config.yaml
tokenizer: "char"
encoder_depths: [16]
fusion: "cross_attention"
decoder_bias: "none"
decoder_layer_scale_init: 0.01
decoder_parallel_block: false
decoder_inner_norm: false
decoder_tie_embeddings: false
residual_init: "none"
beta1: 0.95
eps: 1e-08
max_steps: 3500
epochs: 8.6
Rows from block 2 of the text decoder, named by matrix and row number. Rows with one number belong to one neuron. Each number is 50 + 15 x the weight over its row's rms, rounded and kept within 0 to 99. All counts start at 0. After the name is the row's rms in percent of the matrix's.
# gate: MLP gate (decoder.blocks.2.mlp.gate.weight, 512x128), inputs 0-127
# fc1: MLP up (decoder.blocks.2.mlp.fc1.weight, 512x128), inputs 0-127
# fc2: MLP down (decoder.blocks.2.mlp.fc2.weight, 128x512, transposed), outputs 0-127
gate.361 092:66 37 59 27 83 27 43 31 51 49 64 57 41 46 59 53 35 44 62 35 51 40 35 71 51 16 53 44 41 59 65 63 46 19 59 54 56 35 47 60 71 70 53 67 48 53 52 62 57 34 73 43 33 36 51 56 62 45 47 17 51 61 62 46 63 61 59 45 75 89 56 57 48 63 85 31 46 72 41 61 64 55 41 26 39 38 51 30 54 45 47 47 43 45 35 44 41 69 59 57 21 68 72 60 51 69 40 56 49 39 57 81 93 59 53 46 41 60 60 51 76 57 34 85 60 24 53 36
gate.362 104:43 67 42 39 49 35 26 74 40 42 71 54 33 36 68 49 31 40 48 17 40 35 49 69 50 67 39 46 58 66 46 51 27 75 52 32 32 70 47 44 45 36 51 36 81 35 43 63 42 67 32 47 64 54 53 78 57 65 69 65 69 48 52 12 42 52 52 48 60 50 58 17 49 51 35 41 25 56 70 55 27 65 42 52 50 41 23 53 65 15 83 27 44 55 44 71 50 32 53 46 52 32 27 49 38 52 68 49 51 54 59 11 42 45 51 58 69 49 38 64 22 38 73 53 45 37 48 30
gate.363 094:58 52 26 48 44 38 58 44 49 67 65 32 38 31 47 37 60 25 62 36 45 80 67 93 64 57 47 34 54 63 45 63 47 56 51 67 34 26 48 50 28 38 24 58 91 27 51 55 55 45 38 50 68 53 69 66 52 60 45 39 31 67 40 26 27 64 25 49 49 42 59 49 55 62 31 46 29 54 33 40 48 50 55 76 44 44 57 42 38 23 62 36 66 54 24 80 44 49 42 47 27 63 67 74 75 48 63 42 32 46 58 51 42 20 62 77 46 50 49 46 44 42 75 20 64 34 52 42
gate.364 079:56 31 38 42 64 57 38 51 54 35 68 66 34 52 50 41 37 57 62 46 55 56 25 25 63 54 49 45 43 63 49 62 20 29 44 37 46 94 68 58 60 54 48 52 48 46 53 73 66 70 51 51 66 54 39 72 29 76 46 27 71 68 42 63 60 40 75 44 49 33 43 60 40 57 31 29 74 67 37 29 60 59 27 14 53 45 18 17 20 47 58 63 36 29 66 49 39 49 50 42 83 69 32 54 56 69 54 69 34 34 42 63 54 55 70 59 46 30 57 39 43 57 55 44 39 66 52 71
gate.365 086:72 36 25 34 46 52 20 49 46 39 50 49 42 14 70 68 64 40 58 45 55 36 53 74 58 64 63 57 52 71 55 44 32 62 66 60 43 63 48 61 54 62 44 37 78 63 37 50 31 52 43 42 57 45 44 49 57 43 67 27 28 72 57 46 71 60 72 45 32 57 52 47 86 61 30 75 38 68 52 72 37 48 26 41 41 47 44 52 40 50 60 26 38 24 63 71 67 61 64 52 51 48 67 57 28 63 48 62 46 52 56 65 20 08 56 70 39 26 38 36 54 13 28 39 37 40 46 69
gate.366 079:52 26 53 62 38 54 68 47 48 37 43 63 46 28 41 37 69 59 58 36 50 55 39 51 61 46 48 62 05 50 41 54 33 55 66 65 37 38 38 53 16 49 55 50 32 82 52 45 50 57 67 46 58 82 59 36 50 78 75 53 53 64 33 45 40 73 48 76 37 39 49 16 59 63 53 73 58 62 69 31 50 49 53 50 42 56 42 47 53 67 31 43 73 41 53 44 50 33 31 49 51 74 56 48 59 34 41 36 53 07 29 58 24 40 30 53 51 36 22 69 71 60 13 24 52 53 54 32
gate.367 104:49 60 38 45 52 31 41 59 48 51 44 29 55 77 81 71 47 61 60 33 42 63 60 65 42 26 49 51 58 12 19 38 45 32 37 58 38 45 67 12 50 28 50 46 42 56 37 42 52 37 47 44 63 61 32 87 24 41 74 45 44 60 45 32 42 57 32 62 76 31 37 57 45 67 62 56 37 62 85 39 58 45 74 33 30 53 50 21 91 27 45 60 50 57 38 59 40 42 52 65 60 69 45 66 71 52 45 64 52 40 30 38 55 44 65 64 76 61 43 64 46 43 43 56 65 62 36 33
gate.368 092:44 42 54 41 71 63 62 60 65 80 27 48 28 17 43 27 68 42 49 56 59 32 88 42 38 44 78 42 45 43 58 61 51 55 73 77 79 53 25 59 51 67 56 33 64 61 63 37 44 36 58 52 60 57 29 58 54 52 39 58 63 35 69 66 68 49 34 31 54 54 44 70 70 46 54 60 20 92 54 56 53 27 45 57 56 48 37 54 46 67 29 50 49 59 60 72 31 40 16 54 44 63 67 55 50 69 72 67 50 52 76 35 26 47 43 21 65 60 37 44 39 44 40 64 33 52 65 48
gate.369 133:63 74 61 47 27 77 41 26 63 43 46 47 47 53 51 34 48 42 49 52 72 27 37 44 51 74 43 27 08 36 56 61 20 26 36 35 58 40 58 59 68 70 52 50 71 75 61 34 32 66 75 56 41 47 21 51 46 68 57 61 35 32 59 39 67 60 62 24 32 18 62 57 34 63 33 45 38 72 52 64 64 37 38 43 33 39 64 44 54 42 61 56 63 45 58 42 75 43 61 43 76 32 42 63 70 55 57 51 52 35 62 30 57 45 66 10 66 49 65 61 44 63 54 36 40 76 51 47
gate.370 113:33 68 67 98 16 41 66 48 32 43 57 81 62 64 75 60 49 61 39 42 72 52 58 49 62 34 65 27 26 60 46 52 56 54 49 72 40 39 44 48 63 57 37 49 73 47 57 49 09 55 63 52 48 39 88 45 41 55 49 50 18 53 43 53 54 46 33 37 41 48 81 37 48 53 43 74 54 33 58 47 48 49 75 67 73 46 54 40 49 52 29 62 26 63 57 62 64 49 46 41 58 67 53 29 25 41 53 33 39 41 63 45 25 38 31 42 46 83 59 36 38 51 35 47 48 19 68 47
gate.371 098:59 36 21 40 48 88 72 59 47 44 22 46 45 34 42 48 37 48 76 51 71 55 66 44 62 63 56 55 42 38 75 43 78 56 47 99 51 29 55 41 18 62 37 28 42 43 38 49 36 35 44 56 40 30 44 66 52 45 41 67 44 79 34 40 39 38 50 49 63 70 43 46 50 56 85 49 40 70 46 68 56 34 67 46 72 38 52 32 34 60 28 50 56 78 56 59 31 37 63 48 41 33 57 27 38 42 69 49 51 53 54 31 48 61 36 17 68 44 33 50 70 63 31 61 44 52 58 56
gate.372 086:68 26 51 54 23 44 54 47 70 75 69 52 22 54 62 65 43 34 43 58 69 67 72 30 86 74 31 49 78 52 57 53 30 43 45 16 28 65 63 23 59 73 50 56 36 46 38 56 50 45 57 61 56 62 55 31 52 67 44 48 35 31 22 55 42 48 28 52 54 44 58 35 46 60 35 35 64 51 40 33 30 44 47 59 57 44 45 55 31 45 57 68 72 62 59 61 59 62 31 16 62 30 30 41 58 61 62 74 49 59 64 48 46 54 64 36 85 63 34 79 29 80 52 56 48 38 38 52
gate.373 110:29 42 39 34 56 38 55 46 67 66 32 56 33 44 40 37 22 55 55 30 07 23 49 72 52 44 27 40 46 50 58 65 66 56 70 61 49 46 45 19 42 36 53 48 54 63 34 26 67 49 50 51 63 32 61 67 46 51 66 23 62 41 36 31 45 47 41 50 59 57 81 48 71 58 33 41 71 48 28 69 39 20 56 43 41 37 41 60 44 44 76 36 55 64 29 51 63 50 91 52 64 32 28 54 48 43 51 50 49 48 42 49 86 71 61 73 60 41 47 36 48 32 80 34 40 23 43 35
gate.374 110:87 46 15 53 42 70 59 53 36 71 44 70 66 64 56 31 51 41 58 43 24 59 23 57 66 65 61 53 65 29 20 57 55 76 61 56 35 42 35 50 42 60 56 31 40 47 76 69 33 46 52 46 44 24 13 56 44 65 53 30 62 48 47 39 44 49 53 51 67 65 49 38 55 78 45 58 81 39 67 53 44 49 68 61 48 49 45 47 46 48 55 47 48 60 42 49 50 31 62 31 82 34 65 57 60 51 62 60 71 84 39 54 54 28 37 38 74 42 10 38 51 47 43 75 62 77 38 61
gate.375 122:52 56 43 49 57 48 58 33 69 49 56 46 39 45 58 44 27 61 66 45 38 57 46 97 45 60 41 39 53 70 62 50 42 60 50 65 66 31 55 51 40 66 51 54 32 35 74 68 81 49 60 83 46 42 56 57 33 43 74 29 51 60 33 55 46 55 18 47 81 49 52 60 67 43 30 35 49 54 51 42 59 70 26 37 53 39 77 35 43 22 56 39 53 28 66 29 40 57 19 41 57 53 60 48 49 56 61 66 46 48 84 34 79 95 74 44 61 62 40 56 44 27 43 32 34 40 70 53
gate.376 106:65 44 34 39 69 47 40 54 80 44 31 61 52 68 45 54 46 62 55 43 26 66 35 40 64 58 35 38 70 43 47 89 64 28 33 44 41 42 48 80 49 62 47 59 51 54 56 35 33 73 40 73 41 63 59 96 29 46 33 35 67 41 83 16 42 65 95 36 52 37 31 43 51 46 48 32 36 70 75 49 25 38 54 46 58 58 32 43 38 40 54 47 38 68 36 45 58 58 57 64 53 77 66 52 62 44 31 63 44 44 71 43 68 57 41 68 54 37 30 36 59 56 67 61 58 59 54 61
gate.377 097:60 56 32 46 25 77 69 72 38 49 77 37 61 67 49 61 58 53 44 26 43 43 46 44 57 45 46 53 41 61 49 55 47 75 40 25 69 36 61 58 76 50 77 57 64 49 41 57 34 59 68 59 36 33 39 49 42 57 39 56 56 57 61 42 86 55 81 48 52 65 41 57 37 25 41 54 32 40 47 40 41 32 56 39 53 53 67 45 51 28 32 45 37 32 59 25 82 35 54 33 44 76 68 26 55 29 37 34 42 51 75 74 44 32 62 16 57 21 30 41 38 68 82 36 62 62 68 52
gate.378 113:55 41 29 66 52 61 32 65 57 64 68 44 60 30 60 39 62 67 67 34 72 57 43 60 84 68 38 70 39 33 60 40 61 33 48 45 10 67 64 16 31 45 53 50 50 38 75 69 59 44 53 49 53 60 43 43 59 67 50 48 48 58 40 54 33 56 59 44 44 82 53 59 37 69 48 52 23 30 60 71 22 49 69 22 58 53 43 56 54 43 25 59 43 79 29 65 32 42 51 42 62 38 20 63 42 47 34 35 60 65 35 31 49 39 48 48 75 41 49 89 58 58 27 76 40 32 42 47
fc1.361 084:52 66 44 40 35 54 41 62 37 59 39 28 56 57 40 67 56 41 15 36 51 37 65 37 48 69 49 51 40 13 63 36 63 61 40 69 40 60 53 43 44 53 63 52 59 63 44 36 45 86 43 55 66 55 59 42 47 53 56 58 45 46 34 65 64 31 07 30 45 34 30 41 35 52 42 48 42 33 49 44 50 58 60 67 28 70 55 72 58 61 72 45 56 76 55 01 43 00 34 95 42 60 56 40 58 58 48 58 42 43 39 47 42 42 47 55 63 53 42 41 63 39 76 47 34 35 63 68
fc1.362 109:58 66 54 19 54 68 60 24 23 69 29 51 68 27 70 63 43 31 32 24 47 66 38 58 44 52 73 58 59 61 49 31 62 48 68 70 54 48 34 32 50 48 34 49 34 46 11 37 43 32 66 34 43 00 62 44 34 19 53 47 58 67 50 57 58 60 48 54 31 22 41 77 53 66 53 56 65 49 50 75 60 30 45 47 47 32 53 51 77 49 62 55 63 51 45 42 47 83 52 47 40 57 67 50 41 63 41 45 58 65 42 47 50 35 47 58 27 33 58 41 52 61 40 79 44 22 42 76
fc1.363 105:40 45 41 23 32 44 59 36 50 62 70 46 56 49 31 54 47 46 86 52 37 60 50 50 66 54 43 70 55 41 40 66 67 65 58 55 40 50 41 45 82 45 70 44 25 69 63 72 63 53 32 54 41 31 53 58 48 51 42 50 46 72 05 52 47 58 36 19 38 67 79 37 55 25 24 51 73 56 44 67 52 45 59 66 43 41 40 40 55 66 38 48 48 67 60 42 74 32 53 62 48 76 55 79 73 53 49 59 32 65 58 53 77 65 57 06 49 67 61 68 51 23 67 45 40 46 66 77
fc1.364 081:47 61 44 61 40 30 41 56 38 35 57 61 65 66 34 42 40 78 46 45 53 44 71 45 45 39 22 56 20 49 58 45 55 75 63 34 41 28 51 36 49 30 70 52 70 36 61 50 31 62 38 60 66 54 49 63 32 46 51 74 36 33 47 42 54 57 77 59 37 66 43 22 32 64 48 43 39 42 48 59 40 59 54 31 37 73 67 44 62 55 69 29 66 76 44 55 61 52 74 62 18 24 33 51 42 87 40 18 51 53 22 45 60 42 40 19 55 49 53 70 76 67 47 51 36 28 44 17
fc1.365 093:29 56 64 61 22 47 54 12 52 38 46 40 37 42 46 47 45 28 66 26 42 35 51 26 57 52 63 49 67 29 19 35 32 55 48 37 41 62 33 07 47 44 46 58 53 71 70 39 28 35 31 70 57 62 41 39 40 23 60 48 59 52 64 40 42 54 23 29 59 52 54 41 30 55 65 45 78 42 72 36 59 47 50 47 29 21 69 42 53 53 68 65 47 34 41 61 24 41 63 72 52 44 26 61 66 63 37 41 34 67 55 30 28 22 71 32 56 67 59 41 46 52 41 67 51 40 60 67
fc1.366 089:52 56 62 40 66 61 33 42 21 64 55 63 77 75 54 50 49 42 15 49 84 61 50 72 53 40 44 44 57 49 22 51 63 38 28 44 24 17 60 52 59 61 14 56 23 53 59 59 45 61 21 46 76 37 51 57 55 55 49 61 26 58 57 59 66 38 65 51 45 73 44 50 62 34 55 35 32 43 51 52 42 59 39 46 69 76 53 35 50 23 71 55 60 55 30 80 69 64 59 55 35 39 42 18 50 58 61 52 28 26 54 53 54 25 67 59 73 43 38 52 42 38 65 77 54 52 32 58
fc1.367 093:28 50 62 50 69 63 53 31 44 46 36 42 58 51 57 64 89 34 57 55 48 45 55 65 46 28 65 67 48 42 55 55 51 29 53 61 82 26 67 41 40 47 32 53 60 25 85 71 44 51 55 57 18 67 37 51 86 41 42 44 19 48 77 68 38 55 56 59 52 69 74 55 40 52 38 54 45 86 65 54 39 51 57 43 45 66 68 32 71 33 34 55 63 56 51 66 52 54 37 63 41 42 11 33 58 56 55 40 61 20 66 41 34 51 45 40 42 37 48 37 66 57 77 61 30 25 30 47
fc1.368 096:68 45 40 44 30 65 44 47 57 32 44 55 54 65 32 51 60 61 29 63 61 49 40 48 45 43 48 65 21 47 54 63 77 66 41 39 33 59 45 73 35 35 44 37 54 23 19 56 73 36 74 42 60 32 42 31 48 38 53 54 39 58 20 25 52 51 69 53 35 72 56 72 51 53 37 49 36 66 45 54 36 34 49 57 44 64 53 54 27 60 75 17 58 36 43 48 86 69 23 34 62 32 25 54 23 34 36 78 34 46 27 35 73 40 62 62 75 55 53 58 71 55 78 40 52 43 41 48
fc1.369 127:37 36 37 39 58 35 49 24 59 38 70 51 32 53 66 65 62 59 44 49 66 29 70 76 51 66 30 51 53 65 40 43 64 49 50 40 64 45 68 82 41 40 68 19 55 22 42 34 50 44 50 32 47 75 44 39 47 71 48 33 60 69 51 71 51 80 50 68 53 81 68 67 49 45 54 52 48 80 68 36 63 72 29 72 47 40 56 53 23 56 41 49 73 70 38 50 36 54 50 48 77 55 50 22 81 57 73 37 63 77 38 57 46 19 65 35 37 44 71 32 65 56 52 51 53 56 62 62
fc1.370 112:47 71 37 53 56 37 54 31 45 36 64 44 52 64 35 64 57 39 34 76 44 76 34 71 89 53 26 70 51 73 50 49 49 52 57 62 26 63 65 41 56 42 66 28 49 54 58 74 43 50 37 55 55 65 99 43 32 62 32 58 24 64 33 46 36 57 47 43 33 63 31 57 70 33 61 50 58 53 40 69 45 30 58 65 61 48 84 54 33 69 61 37 49 41 33 43 75 30 19 48 38 48 39 66 48 46 62 57 60 95 60 44 63 50 42 41 44 49 52 55 77 28 47 43 27 43 40 55
fc1.371 102:25 61 71 37 21 48 26 53 35 53 57 85 53 56 24 61 41 50 54 31 48 59 52 42 68 51 34 62 55 44 50 55 39 65 50 46 54 31 42 63 53 41 58 44 50 42 63 38 59 43 51 57 59 38 84 45 22 43 70 66 48 43 50 41 51 76 81 37 49 44 61 61 59 48 50 45 34 49 69 15 53 37 34 89 82 08 55 52 61 42 35 58 70 69 25 42 57 61 57 37 12 48 24 43 50 61 26 30 68 38 45 44 62 41 35 25 65 26 56 50 45 63 39 47 46 65 35 50
fc1.372 095:40 64 36 70 60 65 48 72 76 63 41 26 67 49 51 41 54 67 58 37 44 71 47 47 29 61 45 44 38 73 68 57 58 26 59 65 46 39 53 51 41 31 56 52 50 75 50 29 42 82 57 64 59 50 49 13 64 51 55 28 52 47 55 56 54 69 58 39 41 40 43 41 57 60 55 60 41 22 60 67 60 39 50 28 38 62 66 33 57 34 66 30 43 31 77 90 48 62 44 73 49 54 74 50 71 35 68 47 53 52 42 49 81 09 40 24 37 58 39 67 47 57 28 12 45 34 46 53
fc1.373 108:78 18 33 35 22 49 21 52 45 16 48 84 45 48 19 54 60 88 45 55 35 54 53 24 67 49 40 73 43 33 55 59 53 28 52 51 34 41 32 60 56 55 62 61 31 48 63 61 30 55 51 67 27 80 40 63 32 45 47 51 57 70 54 37 42 50 71 62 32 40 45 47 48 40 71 33 33 59 81 43 68 46 59 73 61 43 67 50 42 60 17 45 47 76 56 47 56 43 67 48 69 61 44 37 40 77 50 36 63 26 42 59 44 41 36 72 51 42 32 40 68 59 62 37 34 50 58 53
fc1.374 101:58 46 31 67 26 69 86 27 81 52 35 55 69 49 60 37 40 56 61 46 45 63 64 71 42 30 48 36 49 39 51 67 42 55 73 79 48 51 48 49 59 46 72 29 44 48 55 55 51 34 54 39 70 71 36 49 64 60 40 59 53 39 68 61 51 63 52 39 61 49 75 50 61 54 54 42 34 59 30 51 57 42 33 60 69 48 52 49 51 69 25 15 56 90 44 42 49 38 21 19 73 44 42 66 79 47 55 10 57 34 31 39 67 50 45 20 44 77 63 26 52 56 32 51 37 56 51 47
fc1.375 120:57 48 40 40 63 57 50 43 62 61 55 80 55 40 71 62 52 70 64 35 55 58 27 69 52 32 45 46 58 39 26 58 70 57 44 60 39 23 49 60 67 69 28 71 39 75 77 72 61 51 30 75 42 68 51 43 45 51 57 40 59 48 22 43 36 66 41 50 44 71 53 87 36 32 41 45 88 68 78 60 63 61 29 40 31 50 76 51 57 25 61 45 50 46 64 30 28 60 24 55 66 62 69 67 80 53 44 59 19 49 55 33 52 65 75 47 55 49 37 59 47 54 52 56 21 45 52 58
fc1.376 093:50 44 71 76 71 58 60 09 58 64 11 43 65 59 56 60 42 67 38 67 56 57 58 54 41 43 26 44 16 34 46 72 52 40 49 58 60 59 32 75 49 44 57 37 52 41 53 49 52 43 25 38 32 33 56 59 26 48 29 30 17 45 45 38 70 35 67 52 40 51 61 53 88 25 41 26 72 63 64 47 20 58 52 36 55 34 31 61 45 57 54 46 66 57 48 53 19 50 47 42 53 53 60 76 37 76 66 57 55 43 85 32 43 41 47 46 43 27 50 38 58 68 60 60 65 45 57 65
fc1.377 092:67 70 48 53 78 57 61 69 42 38 27 57 72 32 76 47 67 75 47 75 69 41 45 66 31 48 18 79 49 73 56 43 35 56 42 28 60 61 35 98 71 42 56 64 52 54 60 42 48 55 32 37 53 27 51 53 58 54 70 47 32 65 45 69 43 52 73 57 61 27 54 28 56 45 25 32 48 60 53 37 68 46 26 42 55 43 37 84 47 46 05 28 54 55 44 46 63 46 31 75 62 62 46 52 39 65 62 51 56 58 38 51 55 56 65 72 66 50 62 62 58 52 36 39 46 47 61 45
fc1.378 104:73 48 42 65 38 53 77 58 54 42 51 55 25 50 41 45 44 25 66 60 62 40 59 55 79 40 33 24 34 51 40 57 31 67 33 66 38 53 43 45 60 54 39 45 40 50 71 51 48 25 70 39 62 17 15 34 62 58 55 41 43 29 40 36 81 52 50 33 41 63 58 61 20 44 29 52 46 31 52 79 31 40 52 45 58 27 52 55 27 48 63 82 55 46 32 17 65 39 66 34 72 45 62 55 43 58 64 52 37 62 28 26 60 36 66 49 45 46 61 61 59 48 51 57 33 45 97 52
fc2.361 098:33 41 57 57 66 83 55 57 52 49 50 52 41 57 77 29 48 68 80 47 63 65 77 56 24 39 45 50 44 54 64 61 63 47 31 99 72 49 65 66 27 43 66 42 69 55 50 48 49 51 67 60 46 32 32 40 42 50 39 62 53 14 54 32 30 63 67 66 49 33 37 33 61 66 60 77 36 47 64 40 46 25 40 57 41 21 57 46 42 44 63 35 44 67 36 53 68 58 49 64 34 51 78 35 40 48 54 51 59 55 63 40 38 58 41 88 44 48 34 58 37 73 54 21 76 47 74 42
fc2.362 100:61 46 42 54 66 23 64 59 30 45 74 44 34 33 53 75 63 40 36 80 51 43 50 22 58 35 59 67 57 35 60 46 65 56 31 78 52 39 29 40 82 53 69 75 55 38 46 57 38 22 64 46 42 38 34 68 56 32 63 46 54 41 27 57 21 35 24 75 56 32 53 46 67 35 59 52 29 38 47 60 39 69 51 35 49 31 70 79 46 48 59 45 61 48 62 38 36 74 32 71 47 49 56 69 54 34 42 40 47 50 66 61 61 32 47 22 72 52 75 60 47 42 35 22 59 45 20 59
fc2.363 097:47 44 65 52 48 43 43 46 47 60 67 68 41 33 61 36 49 86 59 32 53 53 62 55 70 73 47 39 52 48 41 48 44 29 55 14 62 33 40 51 58 55 56 52 21 49 42 53 49 26 34 39 42 47 63 48 62 47 56 58 49 55 56 44 35 67 80 72 73 65 47 46 64 23 44 48 48 26 40 40 74 58 42 51 29 27 57 51 43 46 42 75 60 52 42 52 58 74 55 45 66 33 90 13 64 67 36 60 56 41 43 42 31 39 67 54 44 44 41 00 42 56 63 42 21 47 18 67
fc2.364 091:47 37 60 39 41 67 44 49 69 55 70 93 60 54 43 52 17 88 76 74 61 59 47 55 62 62 51 26 64 57 60 38 67 54 53 60 83 57 42 23 44 53 40 29 31 73 40 51 69 47 40 29 67 57 42 38 47 64 45 64 51 70 60 66 21 56 48 42 51 42 50 53 53 40 81 34 51 69 63 58 46 37 40 47 58 78 44 45 54 64 28 37 45 55 20 43 31 49 44 15 65 52 37 55 65 26 54 91 51 53 42 54 34 31 48 50 43 30 55 38 34 46 80 49 59 61 42 58
fc2.365 090:64 35 53 63 50 45 58 50 50 40 61 41 72 40 51 71 74 55 56 55 29 44 52 55 42 85 40 46 33 37 54 67 70 55 41 46 77 44 42 35 28 64 42 39 39 60 35 84 51 35 37 43 62 31 51 48 54 52 61 37 66 59 61 49 50 60 20 48 54 50 52 24 51 67 82 64 57 49 54 38 23 70 59 51 41 54 38 69 45 65 45 66 33 08 39 28 55 46 47 83 31 80 40 45 65 53 42 47 51 46 41 46 86 84 43 56 57 31 61 75 69 70 22 51 51 83 43 44
fc2.366 081:56 48 45 37 54 29 58 54 66 51 49 61 47 31 52 66 49 64 65 49 53 58 40 57 39 17 37 54 67 81 74 61 52 62 45 49 52 43 99 42 65 53 65 34 60 31 39 61 27 34 74 60 48 39 48 37 55 41 42 52 49 56 61 23 46 59 69 54 42 09 70 53 77 33 49 50 64 42 70 44 69 55 29 38 42 25 49 12 84 41 64 68 55 49 43 41 66 39 37 36 57 56 77 72 43 37 20 44 54 30 58 43 33 53 44 47 54 40 35 32 38 61 20 53 44 49 74 40
fc2.367 097:47 56 67 41 75 67 76 63 20 22 52 57 40 33 62 28 56 35 55 78 45 64 73 77 18 82 48 75 41 35 31 55 58 57 64 52 70 75 75 55 26 54 62 58 73 75 51 46 55 70 51 69 62 60 52 60 36 65 35 67 36 70 57 26 39 35 43 18 51 42 33 46 61 43 61 25 46 70 51 57 52 50 35 40 28 53 51 44 34 84 57 24 30 51 45 50 34 73 41 42 50 52 55 59 34 47 45 70 48 64 26 63 61 43 59 49 68 42 51 40 65 52 54 30 48 39 57 60
fc2.368 087:28 76 63 52 47 40 55 35 59 45 36 33 54 79 47 72 53 13 47 41 20 55 76 47 46 62 64 55 58 57 42 40 67 35 52 24 43 63 71 50 59 71 77 63 76 56 49 45 32 37 43 43 75 68 49 45 56 96 38 67 51 30 73 77 58 72 38 49 43 75 49 39 40 38 58 31 26 53 69 83 63 43 28 30 36 38 37 55 46 50 15 52 63 52 71 62 64 57 30 52 41 50 57 50 47 47 70 71 54 53 39 52 40 65 53 42 45 33 33 60 42 38 62 59 51 44 68 61
fc2.369 116:60 71 21 53 50 72 53 59 86 71 36 54 70 54 41 33 24 73 56 50 45 62 25 59 66 62 51 58 57 47 28 59 46 47 61 40 51 61 51 26 29 75 53 61 65 52 18 65 64 28 16 55 66 38 77 40 49 36 56 19 41 47 55 56 51 39 45 44 42 79 35 47 39 47 22 81 74 25 28 60 41 48 59 51 35 84 45 41 50 70 75 42 32 50 58 56 37 52 31 54 25 62 58 39 53 50 33 60 60 57 27 42 27 54 50 61 50 45 48 74 56 52 35 55 63 38 40 46
fc2.370 107:40 59 44 50 75 57 60 90 65 16 46 48 54 58 55 51 52 31 68 60 41 48 48 44 26 86 75 33 57 14 68 46 49 33 35 49 54 34 61 43 40 33 52 42 63 40 34 43 67 26 76 42 30 54 58 52 53 73 30 21 55 52 88 33 49 51 51 64 31 62 66 14 65 39 55 53 60 45 45 63 53 55 51 45 45 49 64 59 45 66 37 51 32 75 80 61 63 51 67 45 70 40 66 58 53 70 52 57 42 55 53 61 50 68 55 37 76 58 33 32 43 41 50 55 48 13 59 68
fc2.371 099:50 62 54 60 60 45 56 61 69 36 61 39 62 85 31 33 45 46 50 45 46 40 54 44 19 30 55 70 32 52 33 53 67 29 41 56 61 49 40 23 71 74 42 78 41 61 69 66 51 23 35 51 82 53 57 72 54 41 49 58 56 57 42 57 87 50 62 85 39 49 18 45 23 61 16 76 51 54 57 45 35 77 52 76 56 50 63 08 65 74 51 44 54 50 60 55 47 37 29 50 68 57 59 34 62 51 47 47 54 37 40 22 57 45 36 60 33 42 53 39 51 48 47 56 55 53 70 29
fc2.372 101:55 44 51 44 49 58 47 40 36 19 39 69 16 75 50 48 39 33 43 58 50 52 22 86 47 82 66 47 54 41 63 65 50 50 64 66 65 62 71 63 58 47 30 40 59 57 76 64 72 34 62 44 58 35 38 45 22 46 48 51 77 38 47 70 09 64 57 27 65 58 33 69 46 57 63 55 38 68 50 62 61 35 56 76 60 44 46 11 69 55 58 63 49 60 52 67 54 70 69 32 69 46 43 41 74 50 43 42 43 43 80 28 39 56 63 50 59 48 61 54 37 74 69 68 57 68 46 64
fc2.373 100:80 59 38 41 60 51 73 54 42 63 49 23 56 57 32 70 63 53 58 47 66 58 50 57 31 39 68 60 71 40 45 36 48 60 33 49 42 66 60 69 81 43 55 37 48 33 79 92 75 24 50 39 42 34 40 52 57 19 46 74 48 39 59 54 48 65 58 63 51 80 49 47 53 58 56 35 50 37 44 68 20 43 70 52 55 79 61 71 44 72 63 55 51 54 58 48 22 52 40 63 51 42 50 63 61 38 38 45 38 65 73 53 52 46 48 32 82 81 77 51 56 17 31 21 55 57 49 43
fc2.374 105:46 16 38 70 69 40 45 44 44 38 54 66 19 33 42 51 78 38 24 58 82 56 41 55 62 40 23 38 45 44 53 43 53 50 47 26 45 61 51 52 43 61 61 84 72 38 75 37 48 58 20 38 55 46 54 49 59 61 46 55 51 69 14 29 33 31 52 36 24 49 48 61 45 39 74 60 83 33 55 48 74 38 69 39 56 50 72 52 39 39 49 46 45 45 64 57 47 31 35 35 22 52 65 32 43 43 58 51 63 63 45 72 27 52 51 52 35 37 57 80 33 47 54 68 23 48 64 79
fc2.375 120:55 30 39 43 53 52 67 60 48 51 53 43 16 66 54 51 26 44 70 42 42 25 37 61 59 63 64 75 60 65 64 35 54 74 37 72 31 51 60 55 60 45 55 44 30 31 73 79 70 64 44 56 52 63 38 63 48 39 53 34 61 23 48 64 37 66 52 51 56 58 82 51 53 52 40 62 68 47 33 78 49 67 52 50 54 55 42 65 40 20 33 37 62 20 60 30 83 68 39 49 67 43 34 32 38 52 52 60 18 38 24 26 53 30 46 30 30 54 50 42 51 55 20 67 33 51 18 53
fc2.376 097:38 67 39 42 41 54 59 55 53 75 60 27 29 67 60 48 54 31 76 32 34 44 50 66 40 33 62 64 75 48 75 43 33 47 42 47 51 61 42 45 37 50 30 54 75 66 45 50 80 43 43 60 38 34 47 44 54 38 56 58 49 82 39 56 69 90 47 65 20 64 26 44 38 66 47 45 63 27 26 64 54 36 53 54 64 63 39 51 36 42 62 40 55 21 75 50 34 61 29 58 44 59 43 76 58 21 54 44 44 51 70 23 47 25 56 36 38 55 71 45 29 46 66 30 34 28 47 85
fc2.377 101:42 36 34 58 56 11 10 65 69 47 46 50 35 54 50 23 12 76 55 39 51 30 51 27 64 34 71 42 47 42 54 50 50 51 44 60 45 60 59 23 51 45 46 59 43 38 25 72 67 49 52 39 47 51 36 28 63 25 51 55 67 58 27 72 57 62 61 55 64 57 18 35 50 63 58 68 50 53 34 23 27 31 40 42 66 75 47 47 30 46 69 57 36 24 46 54 49 59 71 37 53 74 56 73 61 36 73 65 63 38 46 37 42 57 57 62 26 71 57 44 26 37 69 64 55 58 49 58
fc2.378 105:74 41 61 80 52 58 46 44 50 50 34 39 56 38 52 55 33 16 38 61 37 65 42 71 57 48 77 50 27 37 64 46 47 55 68 30 35 42 34 44 60 45 62 57 45 73 51 65 65 49 44 54 55 54 24 48 42 32 46 43 54 67 54 57 44 55 36 57 45 35 39 62 38 75 49 00 99 33 58 59 46 50 64 59 48 82 64 57 74 63 45 55 48 64 32 61 14 47 57 33 24 55 61 41 50 30 42 52 58 51 56 52 08 42 69 42 41 56 35 59 64 55 35 57 51 62 48 73